A small class-conditioned image diffusion model, trained from scratch.
Model: 2.97M parameters, 64-pixel images, arch unet, norm groupnorm, activation relu, widths [64, 128, 192].
Training: adamw at rate 0.0017, 9700 steps, batches of 256.
Data: trained on telescope images of galaxies (Galaxy Zoo DECaLS), 28.1 epochs.
Rows from block 2, named by matrix and row number. Rows with one number belong to one channel. Each number is 500 + 25 x the weight over the matrix's rms, rounded and kept within 0 to 999. All counts start at 0. Numbers have three digits each.
# convs0: first 3x3 conv (model.mid.0.convs.0.weight, 192x192x3x3, standardized in use), inputs 160-179, a 3x3 kernel for each
# convs1: second 3x3 conv (model.mid.0.convs.1.weight, 192x192x3x3, standardized in use, transposed), outputs 160-179, a 3x3 kernel for each
convs0.121:506526508517487468481463461520508522511515540463510460514474515511495482446503482504501445494506469465464454481493513470467500463472495545518518514511503496510522519472494494520507515513513508535498501569512510516520528509503527521517479463523560495536494516502473530496494495490501510498528481509507539530493525523493512505492470559510473445549525529497482504525530510470479484503491478504481467482488497473509504517510537511490502521491499511482495509522490494510496535478518507472488566491523471509492496481514529523485480502509546488527
convs1.121:521525483518508476511555540494495535481495479487505481515488464522469513536466535487467494476492501488499456516486504493493559526518522511500521541509548533516551488488530520504539478550550489518500480486485469463502501483472507469477481510506489517506516480514534489486557506528529556513483526538461475539485510513493480455502532526509514542500490486475488484465515503491507487519516487515502529497484506488463499451471492480471529505495495469460502510488493485482477515501506512499506490473506445476488517497504506499488486534498532519528
convs0.122:507493487533487487502522506454482484481454510504482493510486508487511474491501484516505528536496524523522500474470521542527518488483498519519491537474496539523546498501492480516494467504461507519490472503489519495515523488517492509504493476472490500513445505516464498500507514528485519490509495489480500513487486534490508509493527481482521505461497488506488483505505518531485525494468487474494491486483509473500468497491488515468500515513499510510488489501491481477468476492477491473515536540460490500471512471467510509524524527505498492526
convs1.122:476499507523510495499500542521492506500481486486500508497480519502459468496479479503515483506469495480507519487471521500461483500490502506502506487517509506511520486503524527522518522505515479498484479473489491468499539489464487467492518482495489470496477467478477490517491520542523461498510535507506488520519487479496509503510478492450501497505489477522503522494537516487484498481489509513502488499506488519486535517499538478491517504480500477511533461496500526499471499518506505503484521476461507471491508491465489509521516501501498540506
convs0.123:532495523518499548490498504524563540544512517487483487508554504535512514510492503494515482470473495486521497501497471497478508487467471497508504493492463489487455515527543541517532509537528512467471516450511532490496500502489492503510467451489456501512489487477475484514506497502494529511478450504522512525476480571464468529536526510475465523516514477433490485481557497457497488500477514503481469500513489540548481561604501501569515473477501472464447500517510468445527493474515511487507505451508503489506489505502467507502492492478485531508
convs1.123:474444460468483495466486513518475487509513487438489478474478499458396464473478453537513540519558542528473556483478448459425481476471516459513496490548534528528506482495511463505558531501515526543493563535471524518492526508507497475517472491498510512487469553502494464498517479503515494480486501460509493482488463463518477462564495508540521540499507508455437509492462500497509508515497502520521506490465500493483483509449465493491494478455499442477518471469484500484510555520487493537478532549526552482503548496506539476509481448478507486482
convs0.124:466519497491531492538478523495498496497499529457504517519467520463453554522524519481492483503516472521452499496499514522523487485465498514515492488501475501505503507509520560521518517482539470503480479466471472527474479514518523522532521457514458485497505511517531516482504459463463514490536512471523533546500480508495475547529489519499484512549489483506469452535483530513519498517490509520454521504451530505492531445528480523590453505500517507485490519448503498519534517491510490493546546551523499514560485491561528493484519501484505562475
convs1.124:509510519501500512484474477492501535490461519488490495541502438520481487545489510540538479555514568512482482493476518494429519472484524502467495518443481504502487493471493517494459524499503531518540529524490517517530518502488481456502513468493438478518505492536506474486486476502516584491516510509476495461518522496493488485488490461475526503493472487561526496533547524522509536496513513574470478498501503503445493507475500502507505525505482505486484491506490519542502491502484511526521566526552536554509529577547496444497488493503485486487
convs0.125:479507469515487494511502494543515477536490479496481499493449465462443491457508513480490475522475503497462470462493487472505504487522497554510497494509496510481501494506523470491499525500477493496497504510474500495509505483478493486489496494518496515508488509498520510500470492513505518483460473506525497511563541518518477517518491473492500506483458504495500513476495503478513511493490488480477492475488482495492516494511528484485470488487492502499494498506522498500485471495542497505503476506506474506524505497531534545546553524531520447492
convs1.125:477502516505492507459511496515490485529506517491513517506517482473495468450515511487466514483471504487501484525547492568568525495525494496515501515495529476524505492521474513483541523491502521469503499484526491506530482514509483506532514508494478505529483501482481511498540551519531500514475487457471504449494506483478474510523510503529522510487523499493509505517501523464505524481492491523483491510492500537500475458464474522513511474509518510492496497514496498497484522477482509502474496464470462520488458508498523479488520519471477484501
convs0.126:506511518509507526521513502481501504515549468489476483442488476529472509464540507497498514458513542484494511454498506476431537485481543512485499505518503510508509502531497519548514474497519561512477501492470473502483521485539492468513484473501482522528478461494467467493504466480521506502479473510514537481524524477481516479554489508490540528476502520507491490503502521487530511509472493503499497485480488484486468494515495459462493465494506486525449472542531485491511484502500493494505517505497477508499510515495474466501506501524503489483
convs1.126:477508493477486519475507480506525511465486537527479536495506470513478476510496509465479505453495526470491501501513469534464476528530514445522487507505493484504516497491514538520478514468511506525505501505503517472454517472502489480510506500519507526505504448514473491494515489460504498493518474492510486484567459487496501491502481502524493489508470487507502518520553504470507532527494498503471502491491506492503526496519491535499539479511518505482535523530524524499483521511469500482501541552507512469540520531552513515556539492485457515516
convs0.127:527519521507454502516502479496497511522452490517508521480478493515459504511499495506529505492493517503494481523519520477439471522499486505510471497463508508509475529493512527535512450516488467488495477451448527504466497471527523477499506471505518504486513525455509543503457506440522546482500562497507481485568560521532543492481490475498491451520519466521542513560473524470436483493507497493535485486448479471453506468516507465498500494465522500505501495500459496509514503480500482451470507458540516465509543477516469501468532522486531530522
convs1.127:505503491482484501492475466549512500545512521526517501482478520502504491472538518532533515524527555571600518497519488486497457512447480499531485498490480502493489533469506491436509515488488488501517508514525453461510512509529473519498492516485526536473536499537518468453451431494482502490479444472446446548455417474507482505449495508528537500528484481519533470510485489491498462501519511494505483516523492490509518496498504535485491488552513474453503487515510509522481531488495516491487490463510458446506501442456548521505501502512499487500
convs0.128:459464476482438468472464498513532490472479443463518472505444487516483472507469448528538515565502497516524484491487519510492499509489464525501487522481465507498469508493484488522530469503531492508499459427443466479514497499493514489508494480498478498508504470563492544539512527559524526524506514498540573485545579545520508593529498534520516519499534543464467460481475566486509535501528459507498486485516444481564522480488540485492498501527477532570494466603502520449477496459519503477495532409534473514514484499486496545495537521489497513511
convs1.128:507489576501487516499496515496543528532521517495570509481486510533554531475567524517540528546580570516584563539533490584466456491442425515524496534521483534497496499494443477470452484483485530479502518494509521465499533488514554489484512500521485460471481482491557500509510410511541454504456490466530474456478499450435459547498496461512494476464493461556532477539544501516514479533536490493496481521510483515507513501511521521490519490554530541526524529574524485501508485482507469490493473484499454504475461515495517504497490524548521513524
convs0.129:523481518497484503514495467507494505474483495463477506518536517536500486488491496535482501496504498475506546479482495506524487509508487476493470490460454500472516472457468505472498501467509459493499501505505497479490492468482495510477483487484494479492517510531516523477511493486523494467530512526494483493463483536479496557493448507474504487490464506514500522533533501503501512477534520487477493502503495492529492479503485471465487499505523520510523495494486511525490489504513532454487516514477528496509467477487465490492445458471521497502
convs1.129:518485496500472508486496516537510525510475497525494535496521540490513548523522493482474478514451490495512512514495518530497483469470473502511506508484506562480463481503508509481464526476496484463522519503521456454456521506485477487490501521529540522519523512522510521548478492508473476502477507466451481485472463493467471445482494534490515535548520520471442467475495493471499499513497502499486472536498530518489481463494492490493495499503513491520490535551535473491471470472485461477469534538547538550567529537536507518512488511501502518494
convs0.130:531467509485448476492471445519484494493504465433484514500480467464488484486496491475496469503441436457466448463492537507487495520470487504512523517502480497508536511512505447532469461506468505523519513474491502488518493523462502507518468495492489507504483505507509497510518512477499504554463495512488529510517573513502493496496501481488525491490514496468465516449452468525463483515482513510542482506469541525513532511561469503505504488480490478475497486447457508487480500489521494492497489537525520477528485521506510492536491543550512535563
convs1.130:517482486496504540477532527485507465492484515467482532487501466517492496529488550454482486447424471463477491544527496513496512527523475486487534548549483478503454530456512536537523484502464495519490512504527499493484519497490503486506498471484494528506529501543532549520518551526484547509506499535519511479502539462526506506515520504537542544497533519468521519513527508492537476498491498514504522484515505514458492482463486496509523502486520466452495457478478443493519492459494489510500519527553444490509527477490513532524515472521502479539
convs0.131:475514500489521492497559514510491493466526475481477515496456478494487501496494491470499481446485476466481488492507498500470526482515515476549488515496501489536505491460502502464509505523521519505497468542496471526519520499484511528491510461509490489526481548526500530464508557476464511512521459458542525472521528441520518518531506495512484530507497522504472488503507445495475434518508511458511517470528489509513556535466507511512495470481441456531459487478451517507495531464478498496534496417535510569539515549530555554505518504517518521507
convs1.131:486528528514512501504470525484507499460485505450463483484529488501479519525502463510514531482488573498538519541503449525480461502492485488466453508501465539476459506478488508463475484474489474482494528514512507515519476456503508509528549490490482509501478536456480490499508501483527553495499491490491533487507481530513472513461446477518465481489486487536501491510456498477484494498489490456500507471514507508501470524488503445529486496506502488498501506444529487505496532511526526525476512564510494504507525491512506475487490512473474470490
convs0.132:509510476531474478535505492479500511477483545474538504483495545504497544500497494516515496482447452518484455473508518476553540513522583505534488460536516509504488506509473524498512493510541461429534512489546486483563506514526517488501520516474520492486509533442518483462479522519496481477520487459507510463496485494525507522508521539517475505488490575486506506543527507502486446514514532505492559529544558441517534481515475482490502499504462520491501498465466544505505523510505490511500482498502509487519496436557499506503490500511484508540
convs1.132:537533524533489483508473503533566493498501506537542504463502490444533498513523512463503465527540483483462477545494465490496480497532516487500528483550543495594543545517512497463541483509493528516500474495505502550497485483503493497508499523484508499516512472480500489479458507567499499537497525514475542496510568481530493491558509479538414495481498507531489497458505509514528562505504487500506516524482507509522455521542486490496520480509524568527545558509485477503495481476515496509504491502494548585534503498491485503492538514503515462483
convs0.133:508500503468530472484530479518475487498443495518476499499529509502509503501522507460462473483499444464479451505488469505474473498549449501517500568512504475478503478534529490501520502518489530541501540508485514528514527469501533529528493514510498534549484571527501469527480481484502517407485506513548443518505464526496425528494529486507521514465492485513534516485595483529536509495492517496468543495531486509534500504505486468503502535512451503483481503467456528506528556529541536478516484566472467573467480574481525482532494531534502507509
convs1.133:498484433489454462499524499491564463486472464440487511516475470537499516505500495534485491521539476526492500430466465503450483476450539483492499493520515507524510461470511499464524534509486502498483500450514484502500514530502525508492530525522517515497503501492509522462483478499520493543508453507473471529460478499422493511545511505458528530466520525479493450477463512461456497508498511505520493483502528499490493499471468489494486500522521515543512502514509510496519522519508498507509521478513502508496514507492471471491508478532515484513
convs0.134:500475476449490456487477457497530520506478490521512498476528496494539473493482507519540516518499503475507503503528475508532527511520514493494503498490482495498512486515509501509504504498508515471514508526508509509513503506504472504491502508511474504524507491504517518519488503491489490493485496495474485510499447500474534509510489501491497523501501542518506498511504489501516521547512532489505488503541532502478492460463484482479506517493494543522525500488491494511504513523511509501521502477476468482477507509506494484441487492477504522538
convs1.134:457487525478504498516464497496508497531526506534526502482483497457483551498524509462478462489478511503507488475486482458458480437418460478506512502521486470493517514513487513535473525470504485517499436509503493481489489478493490472481489493504491467488512506501521505477524511528457470454502462483454481501458482470444442480550523493535505511536521545497481502523469464495501493494510494529502522530490511484502488481491512495493488492508555505484529516540531513504498537478495539517489520511532518510524516553519473462466470465473522516482
convs0.135:521523532542521516502572538451520482497491504492483440494473472497500507515480533493471503431479478442492488489513461511496496514529516484501500473506512489494520490493453496509444510483499492509508560535525501558492525526509545494486447521548523551520538486480531523488487503515484489492469512509495506484515448460495495476451505492480495505514473524574558541547562563523499511494526498476534513504478541507509537503495524493493509507483520503489510518512536527538488511495495511533496517468490513530426536500518462503488433469473473499476
convs1.135:460489481501511490498512486523510530519549545551540558497491483537509487516507486473521496472517505438471454496489489577464449509511516491497483497479497450479491475477458470439443500496454514511474498512524546488503518472505504565535506513489514539497534523545504514512498465498521519476516479520505531506506529498472481497512468463491539499516508498456478467477503464466467475522510511512484539485508498485528500520549501507500522497529555512480527526519524491470484465488486464522491510505498495539475531531480515476516460452511493487529
convs0.136:488529500479491446487486446542489524485543477513556513483509493510501523525497519493482485486445456454461478506496550515441534526517501469519524513499495545522522527505507515484466528494478509483581491499535507516541491499478523514495499517519488503490494497474467491490521484484507520500482507463534509507521488503519482522509513463509484460517479469511523469489541455479483464507533535519528544508514522511480441534471538468502484494488499492503485506485496516478554478506490503492481506561534551522488534501543487539535514530535477494521
convs1.136:542509492498525527466539542523532499495513482522534548518502506501506499483488490499529527481498512494497492481514508502535536522560498491463509475499485485500492473467497443491450492453484497494491479496522513520499483513529518474491487488476502479507528485506508503527523503496515543463523501475471475507458481526467517500483460478498532437470458513497526479504511524518543538504500506532502529475508486471507523461489483512489502505494490476478490516472491521535501465498498495493466462501468500527517513533507482461474482499505509500519
convs0.137:490452473475498462463541498488492488498513509516489516493491492514493512484528476561503503540521554530506507515541474509471506523540519560504487478528502504476523486488471535479542490469501514493534485483500521490505487498476485489510504506516470477490503477503512488498519494482484526506520522546476492514496507453481499504532497462493489505489512507471482498536474490472491476503472489524507497490501555485513490491501487507502472514525516509480483497491461531499495491472499478487515505489483509537471515535531484524529481505497493509543
convs1.137:548486507489492497519508483502499525508524512525511514497524495506524510485497522521476485498500510488542475514482460495502478495491493520511499521513503534495503487518493465522492519519534497479516494507496500537515493511501516520521487489513501469515476495527476488509542499484504540499495485479481504489480470468478495480495526506508489492511501523498517534506515507535483518492488516479517508503526475483491519493512454508517512463515502497478499499494536509532533503495475530480525482514519497514504501475511483492474491464462488490476
convs0.138:474490482461504525499518464502535482517503489484510536496490514464478503477484481485465500473504513488492498478519518471520532535560510480487506482492567478532595509505525452502520484487486523541491548511489547482521497488531503522511500462491491497490525441493505527490526532544521526485494507515518531518507485490491500511481542507493499516482468499502529453510469485497502487488544492512535522479510497509514489541549498515511514548489460517474487500489499490474522480489478493471507560497482572493509508520467473500535498484497485522554
convs1.138:496530489528533556547533544485512513481521484490514531496544506533526557487546500478517533492530531484534514544535495553520513510494507507553510579495537539502496500481532525503478521534491479468485477483500475464470478460509503526480490481517489522476487524500495508514524545490502489546550506492480494542495489544477479552518500511487481525531504545530522528539522491520480508524474484530518491490524491522506530508510542520503503479520507492506489503530466506530504485522530485465541506490488452516512456521520479462501472486478503501489
convs0.139:486496494527466481473498506488492478505498490484494469517470473498491500501528483521510508525534536522523536487504515482503494484472505489518496498533513500516500498487514481492511471477551522491503473530537507497501469498485506488468511493502524516516503477463505510479518516499540507504537513511505492496531488474486491470467493481490471485481494463475517485491501488496474492474503495516498494510484493481505496475521507503484498535519486499540505503527502519506504505525479503501544478482455483476469475473445488490467478485455483458500
convs1.139:510489489492467506509525487517469481521485506508480518489485514508500485483531500541470511499501515478481496485472481477520517489493507476509489495490477482495480500472508479500494524475504496516543540528501501491544499488499527486495499501508496471503487521482480529463495527493501480510532509541531509504508502489537522455471508519518506494518478498499512505513532517520536480471489496490503513493507505489483513491522503506495485497467500504501476484495496510493526506497514513485506509507507508512490500493489501470515467485531510484499
convs0.140:508528485530531494514527494491501554501530534467509476514507494514510541513485494523503515504503530497497512498522503492501469506504509476526475485489512500495495510492531504508493485530498506475514493518500499517484509512512468490490504519516473487471501503464499531487522496489502526505527498557500510497485483510485495514492490532539492475524477501496486488520451528497482512504532516490508500525524538539508499529499502516507483527478527486507478475505501488490537491494507479499473441505485488490511487512517520471495490471520519512488
convs1.140:485518483513509481500525540501516498533496509477501515494516513495501494484501479522480505520520486505473484483496507464521510528504500490481470497488458499478482470490501498522500498501499503490483518522524467524481534492463481537519512507484502509516521504491513471503479505526508514491523487507508528508498557494501529518462504529486500481523505516543542548498481530506495540511520488513500506510509444529509461512532507478504502504511471511513461488493464504507533491498512492497456500492526504509513494490496480523510508525509495499512
convs0.141:516495498543570494536474488534481502496445469504485481469479514552501500533536485507503485544489519512507501494509505539502556484517504493501505511486491516516497499506510478516442502459471510494533507486478518519490478520504535540484492478450511542508495467529472486490493478499493575481492485530554516485418565476447481474494513514475497472474459484455474500563490488550517488508493495477465516506476495506500465494542426466465462532472528514463518551478509462497505476482492492492480468487510464485454465481470475463467579499452536482449
convs1.141:540518479567479537542528492502481531468437485504455449492524469474500474543479487495465501486472498544547499507472505466531499469522551515464466502471480511572546500470517479494444514501520509498514515453574474526466509493514472500506490518503510473526485477449483497559484430431444564481511474439495541531450501499467487527547549476510565464499539427497495533516539529546508507525506506493476493528498529524506551553520502512511482539491411514560373527592508490498513480527526530486513559502531511490498529446510536492529521491512543495507
convs0.142:489467524497488514524505505547500482524565539534523515510479512494429471525483496545553562544572549560520522496528537527521523515534538502487528492502495527504494511512507541498534507522517496514523505553500470497471496495504515499498499501518456467455470492452491474473491488488474486483499522484501498494472476492522505506539518514537588513513530530493483499477535517478485500514506518518535529509495500500481507521561507481519518515484504490504528493506537511509507484523514518494501475531511475516491490543511508504474497448481478474481
convs1.142:504487518525518529503523528547491497484475542532526486508508499521483504538502487448471467405484492446466466539515496528546531533525519518525507503510491499522510508495544547555491528508511484474486486459523495454506488520524507482461512522508443484470457590472447538462532510506498454503576540562483545485504557538505546534531536549503545584527515546513534487494496515499490529498456484482489487523478537501520518531536494511557498493491495479487507567519525487478493493497469503494489471497458475465477420442466520502521509463543523518527
convs0.143:535505481508498520493508504481489485496461500522524519509495497511497479486473500509498518489517518468502519498496494509522526514462471486521493510477491477474450493501547507499528489506536493505529513496536514531526471472543498483500530562493488540487503487513511526527473498502500495468497468477491516499500516517558530543463545455480510494498494522485531487474489483486497491498473452467500472494520474521533520513498465472483501445502459495470512459525528492509497512503480482495496488525526494512507502513528468467466482518492508493485
convs1.143:501480470506511540502483527502492462493526482475516491475483527516502421483505456499475499495482499498468482463558486502478499444489475562521526491529485487466514486477481476515561477522518504473510492521521487468493504488513506493520470524503466518462471569506516560541485505554458465471504521510504503469486512510482522485505502491495499438484524503485467478504464455494507489528483498515497483480494512510516500513480505552481470474464500486508521532523495502480478493506510517523478511491459472477458503517494475546528476456500525513542
convs0.144:467496488460476499460459511514500486491481442475516482499480486539483482500518480525508513476556533488519508507555488508533516528475469500500491501473494494500456484484507491524474514498494487485458482443497477469541499490501483492478465530462497526511506416476499438554513485505507489576540514520493479481520561461545507481505466488500453485493510528521521492519482489531519488502494476490559465493535460513512525503473533486469460492519507521540482468555465506478508499503469505497492490517481497446488502485467475526451463541490419481541
convs1.144:473533518455473466524482494518544460466510483494559492523513492469515481553503531498473524484510482540539511486486516504493495525486483431466463509469471494483487548521458495511494560512474542562527551526514504509534507522507469494492503506491485431463511448491488506478489472573540500553527516493536484545572502532514498493509508430475442462474487489471498504461521508526524538477502522494506500499497497482498478468460473474462495553468521527466497529484483520468495519536553549493513494478529508495504475543467479479495523478496469514479
convs0.145:507530479495487490497476491507457477485476474502482449516499477474515500479491465508542511470518485541515518480516510501505491468514517529522521512541532536480532527549541510515540526466471512469437506498529548467513514531521545516495504481518509521481520499503480505521476468450494478515475496495511514567437462551438427491487511497498486549479511514528487464578534484500483489501510498469477487501513499500477524496469535520517511515527479476476501456453513528515502507517476507490484559506490533546470535525490495501486511441500549505465
convs1.145:502504530538529475537508516525444511490525490481465520517521515481527547496485522520480496492477516511496508434492500524549465501487455501515514576471521525531536516512523528485500497506498517510443507498534524480470478475488501469505499509497557520555538431474524479445512473450484468535431461480451486475429519550439463482477492497515498485468449489505500515543469445529551464506499525510510521514511520532464491516489488488496511504505559514495467471498510504489496515517483507503500465508466477563478495490490503518495473535510493472483
convs0.146:474482472445472472452447437519499524518507529543528538463519507480466522474477458503470449501481450466476484490516482527494479485510505550515532530528522541549513517531510501505500507505488521488483490543514498509466462521540488511538484521501523507476513476506514530503503479508514523530495475492494509486465510512498524514514483533517504530527511513482462497488514479502468488481534536511499504498522523501483489503506500516487490565494465509488491508526529489498528502515489518506487491516489490506514477529506488487518535516507498544504
convs1.146:503514532522479477500518505507516466524502511501505508473498489441479473476478516510500480519528501477509489503508504493473492505436492509492497490471475481506517492496521495499522504512542492513483527516497475500513511522515496478495460494518518515487494496484462519454500528519554543511519506521497492510521509485461480474507542536518521519516517549523503524537552510544552516513501488484461499516503516496537489455512473503513513456442449474459460465457462490498492468480518473531498506487479504501485500502478489512472500535487493497478
convs0.147:495514504475469518520482488534562526542568553536586553524549521540515484531511517467451472452450472503419526508494474536513514485503456519494467461507491521496491474492603499533620510525558499498503509577500501552537524511547514509530506506525505449478466467472413465464503458516453470482421384472466533528465519526538511519544543452474503494463551467506531479474499476507473477450502502539494515516477523507494500512458512518444462515527498539512490537517454565512500529516498509557528556490483542493500497506547500459506506442499515510544
convs1.147:517526530474451471505456492469501498488446474532489524504455489527531543524500502460511522477519524535526531502511499514440440468480451534473509485424477495478482544548495564531481513486492541520479509498462483495491474477494460500529479494490449507474453476498477505518529458488488543523523522532455472591445462578497453524488557469464502463486506529527483480511475448518502476512480522495485518485512512468506487500483525474522512495521426527571461503523521480514517454483505513523506469462488468497549540534519456505497466578541469481518
convs0.148:466458488509478513474467493475529510508512540504509490489474515498480488471524447543533535538529516493522500521475502508520507513501484494433507503511484504546503493511513496526490524496475496534513513533484467508524512501483495528498493542479508491507482506466508514497507528509495523519484486521512509474519507515507504481517525490497518512511512502491501507516531538538513546515522493507495517477516492527520484547494550530483505492490481504521488463490505511521529499518483530515434489491493505490510465465492485486484500515458487492524
convs1.148:500505511492483513492516490512502488541517492486533533491483519496476510505481528487537535501510545513508522455482518478467477500477455517493494492431466518484471446500457524487437486463491471489485562514524499472530446500534517557507509515493476490477502481474495485483530497443528480530467493518503498552510481541506470476516533495511497468512488510495520497517474489545498497512532486500486506517466477494525507515511475445487520468542457482494483467488512474482522477506493513497482473473481475534510545502530483480487481512503488459504
convs0.149:507514504470492512477501511469519480473487503539480527503516502464495549493470530498562472488518491554533498477478514482485534495476509504548484531556543550502540476477506542539502491526517458507501496480482516500520504471505483491491480491502490513490473546546525522512467542522514509516479561505484508509495528465530524493500472469490563509503516521517562496524525543529535529502525507510487510490543527519489503509499508521522528496487495491502520517522528485498466519530511485496502477490513501470484532472509526499531511526503487510454
convs1.149:459487450511498461502528488493495511493479452519510531517545464490493491510473484511518546488435494522510525494503462510516492509476500461489523507537515524487487522459510446512518500489518494473506515509516507483493518504472489523497500515464488514506574526494534586520494488503495485491524538519567500496544469487474495507495474507475506553540489502510478483479513508452472476466491484475503478510520518514512469548520502499499498496520500511464485469455509506469497502510504483522508532530555502525524493495524527473552481511475490536491
convs0.150:471491470494493428490500490456495503454503477469496497506480485493495518435507473499495495524530522548502519509495517553515477519471504484513482522510473498503480476540515543518501474522477500514498512486489478488495528504501525482521506495523509531522471504519531484501477507514541541531499507471498482525454473497496525527489491516490487487503483474498511458476536499515492473502519473520512527497477495479458491458466474466500486492532520516500505523504551505510477519509518461520471495501523520507505507527518495511469529544527488537504
convs1.150:507473503511476482520501518516475482533498492524519509488514502496490508497516491504459479509452494503505523488496472490500512474484498518499493475516487464449479498490504492503493475510515503476492508504525509506489480485512485479502453510497500517502504488504515523494462487491501530494509509511525534483504519463468529476539496506538466495487482514504576493501496492527506497481474504494496485489514495529478470492501506507500505543488507514462486507504488501513514509510493497510484490486494515544506520485493501484499445504491486494487
convs0.151:490528504471548552504519526482494519456503501454521507518527537500515510476504560481532544496538560510518544506517530498492521517516500485454480492517506435458512449481531526478550505519540524496499505545522516526531494478528490505523443482539500502513474459515509504537473467510514543529513495524439516440484513466484527488474507518516500481488493507508479516476533534544542539534483483553522530557504494502545523474538529532484497511471484521529493482513505488488523506485515455502494464489460467477497474495449486497471502503484515495494
convs1.151:505471492476475487525495466498448474500473474487478483511457458515481464497511478497507506510507520461503487491471479469456501489479524466505480498525472533512530491518502508512489504518508537505537525552516524470499517510504469518509501495465489517532487439502483501529470511487505524489485515503519510492539499506523445494501469515527511546504489529526464469497517532505495488504488475511458487527481497512533494514523494508466496459519537480477567453469538512513515508533464533529493512491508512479470520494502526507487512518513498529482
convs0.152:526496486491510487538513499489542470519524507503510493522500504553528535523487541511531529504475488499503490504520503553558501521519511515501499511508502511512488488459514469483495520485507486515499496510496480492491494473515451454496487462512515500541479506514500461495496470476551524510502511468518496477497501501495481480479487513500496497499449547463522515486514497519499522515479501477477542484488525471494489519506476461495487523505500475532483504494502463516490483509513494498490487484481488477511490530504505477508504524525502498521
convs1.152:495522482510482501525523502460519448465513484520498481496499502507541526483519504525530516527523483546518525512558533534533534510529513513468498509471469517513473482518505504486524528467496503514513494488513484525513530529506514478509476491472513499500506486497444490520499484523522495544497480523518498534485529501469500485441426479436418440507499477513526536515513540504509492490475476489502521476511485508525488517557495480493495529492485460477487519472528482480501504492483485476493475510490479473480506478461507463509526528517500495488
convs0.153:493481498485499502528517512510493500487482527525506526540465499528475527488472481493515540508548506512483520473491550484471485523519516488485494500498553497533531536528571529498537531499546500478476500471476491508523530515506507535501521531525482482481489488493486485450478488428464498449508488494488533511473524472482501529508495507532512546525490488483496490486460500468453491488477529510501501526475510503519510498519477543513513479506523535490531504495517539544541523524517510519492522487501567555526512540544525511491495515473543512518
convs1.153:516497492474470419471501455532470450559518447520521526474549524462464549489463494482498486494471503471449463489444512452396463497473463500512522541505545556535554499498507497470507495514539507473500513566482532556471480525498524528480510492506460443476487538516497486509490505466498498507475472517508505548518467513476465493469515533502524551475533507465506461485493515480520498522529498537539514525480534532484506523490517505536518507508534494484465521515497508451518508505505510502467479484448472435420475423426507522526542574554505554525
convs0.154:471491493493502533499489500526563568537535552492483457518491475487512504508486509495521455468508506468489493501545499439432535495471505457513505515528492504516542479499514513505518455546503496544508575532564456499460520521494502515542527511517487469481522475483496518490494505488542515483494434458505526518472503511515520519488496533455487550488492431465475484563489531465501482486476432492508495491528536513520490475502490528484513536531538496513510499488471511508477528523519532537524531496433489518493481488495463470547457463489513529558
convs1.154:494528534501496508485504481514501492474507505465530490516501509530512474467497457500513473519471512523486497488515514494543475501475482564543529495544482517511504497515482517475435539470486521507498500478472485497490522471511533501505502497503485527549453534486543535554491467463476504450495514549436500481465507473500514535556488528549534469481517540503477488495428471492539478492532487523510511482506519502473514515545500533519508485455472514497461571506520503533466502518494504496513462507501500486445509468515499508501510429468520475549
convs0.155:548543521557535543520506532482466505507490472517482497467525507479515524487531507502513527502523476483503519506481496527502529502485510506481492485504501494485504506464470479455473466473472510502492520583505482493493470535461478519481507517497487494504528539522510527489544479519517530512532483494486475480499507467517537474523484502502505509501461497526523508496527536507564539451523492528500503493490517493509472506538493494504516503514533497519529505531499466485495484504465469469506531493503556495480532518529492493475496460492513513501
convs1.155:504461517506489525485484516495500497514494531528526529504503516512474495485515462476516556490525525502465452513484473468518510501503496513527513514509433505474493466453494496508495470514516506470452491446439488484492506462476505521497482477493501511519500507519516477500494513480480473464487458471511534474502463513496496499531496538529523492555503534490501490489490465471471474533492500498499528485493482460483506501491509507497493482495464523511513505497500502547505489488509501506510478467485489506513484490512503513495537529530514496529
convs0.156:478484488519540506501487485513492503530513461508509492512502488501487504498509509501514473509500497502513505494475465494467465500537495504507505518505531516547522511514517494463509486510538501489501498497506495478471495547534525509525524508521489507472498509540489486480500501504503508474543531528503488524441439507498455496489497530504526511491537522484522484493493469470473501503512506505508499493492509496487474479482488505502479485489485499477498509493479547513513514532523510516521531506493562492447506508458487486528476501525503476513
convs1.156:508506515472482460521501503512466500502480457461489500458487524530513499480486472505497520527485505504512503531525481493541487531528510471476505445479508458481535508510468466502438484531529529485512478492493544497537514524481515483529486466468515517528536499521540461502511536492517527546527533514470473521465514528473511519461463512459486481539503483508489505508537502505528532508478488525518545518483496523513504514530525502512537533512500510527479534525510476514480500503474492476514501484473518504481503506523517514528527526527473503499
convs0.157:471499509506538492508502536491470521478522480465466503510471484483479503497536477495499471495500492504517495483483523497490500498508466497513473484504494519502483490470498510507514528482502479472485503476495492482509505510499490492511512483502507513509514535533504477478507484485529530551517499493469517502483518521494473531481547476473481525520509500485524489513502500500508509517508517498503502484489476512513485503508498508540526482473496452479484438474496523499503523509477495506512515508492515521489495508492536526493507530527520523527
convs1.157:517533501500474537531538518502534517508515499504500501476495504481496519476517495476497522503522494496517498507463451495473492489506494494467456472518480485497483498505511462481500499489472523519491529496522508492494483486539483496483492519501483528475500510507521486490513484485512500514528496507523498514509518497510529500501507481506490488496506487532521528535494538489500521521467522508511511501474480509495486481478509495488516496463508475499471495476498489494452479481488504503499495510494491486505522501479515515505499509519520507486
convs0.158:536526508520571510506499498530509539504509502493522485519487484493485510524501482518510498520546468503508470463446481479500504512492533543551565523554533520517525507486460545550492486505498567507508510529546534508510471524471498511509527501483500483468504517531512531525511527519502535537500544542473540513523548539503543532508541462511554534497470501528484523507489472481476496436519478480513469460437453459468458485534495470498488468498499503445474483488492484499482492533487484505480521519502549539490514478460490477459481584525437494483
convs1.158:489455458537512482479487458491496504511532558539517484545538520542526528506515473518532502529552538518548491464486509476500547471510510509464474516515473482511503483519500512509478522481462509495466465486503475517495528507507516493531507522512500505513483513498520478505498496492479512501501468495550573532551579545571528557512532516478500508478498540524520512475486508486519506481482498512507485504466511508511525502525516509530524482540517491528523461514525482487481504526537473522518486485480524501437530472450523499499516535511479507501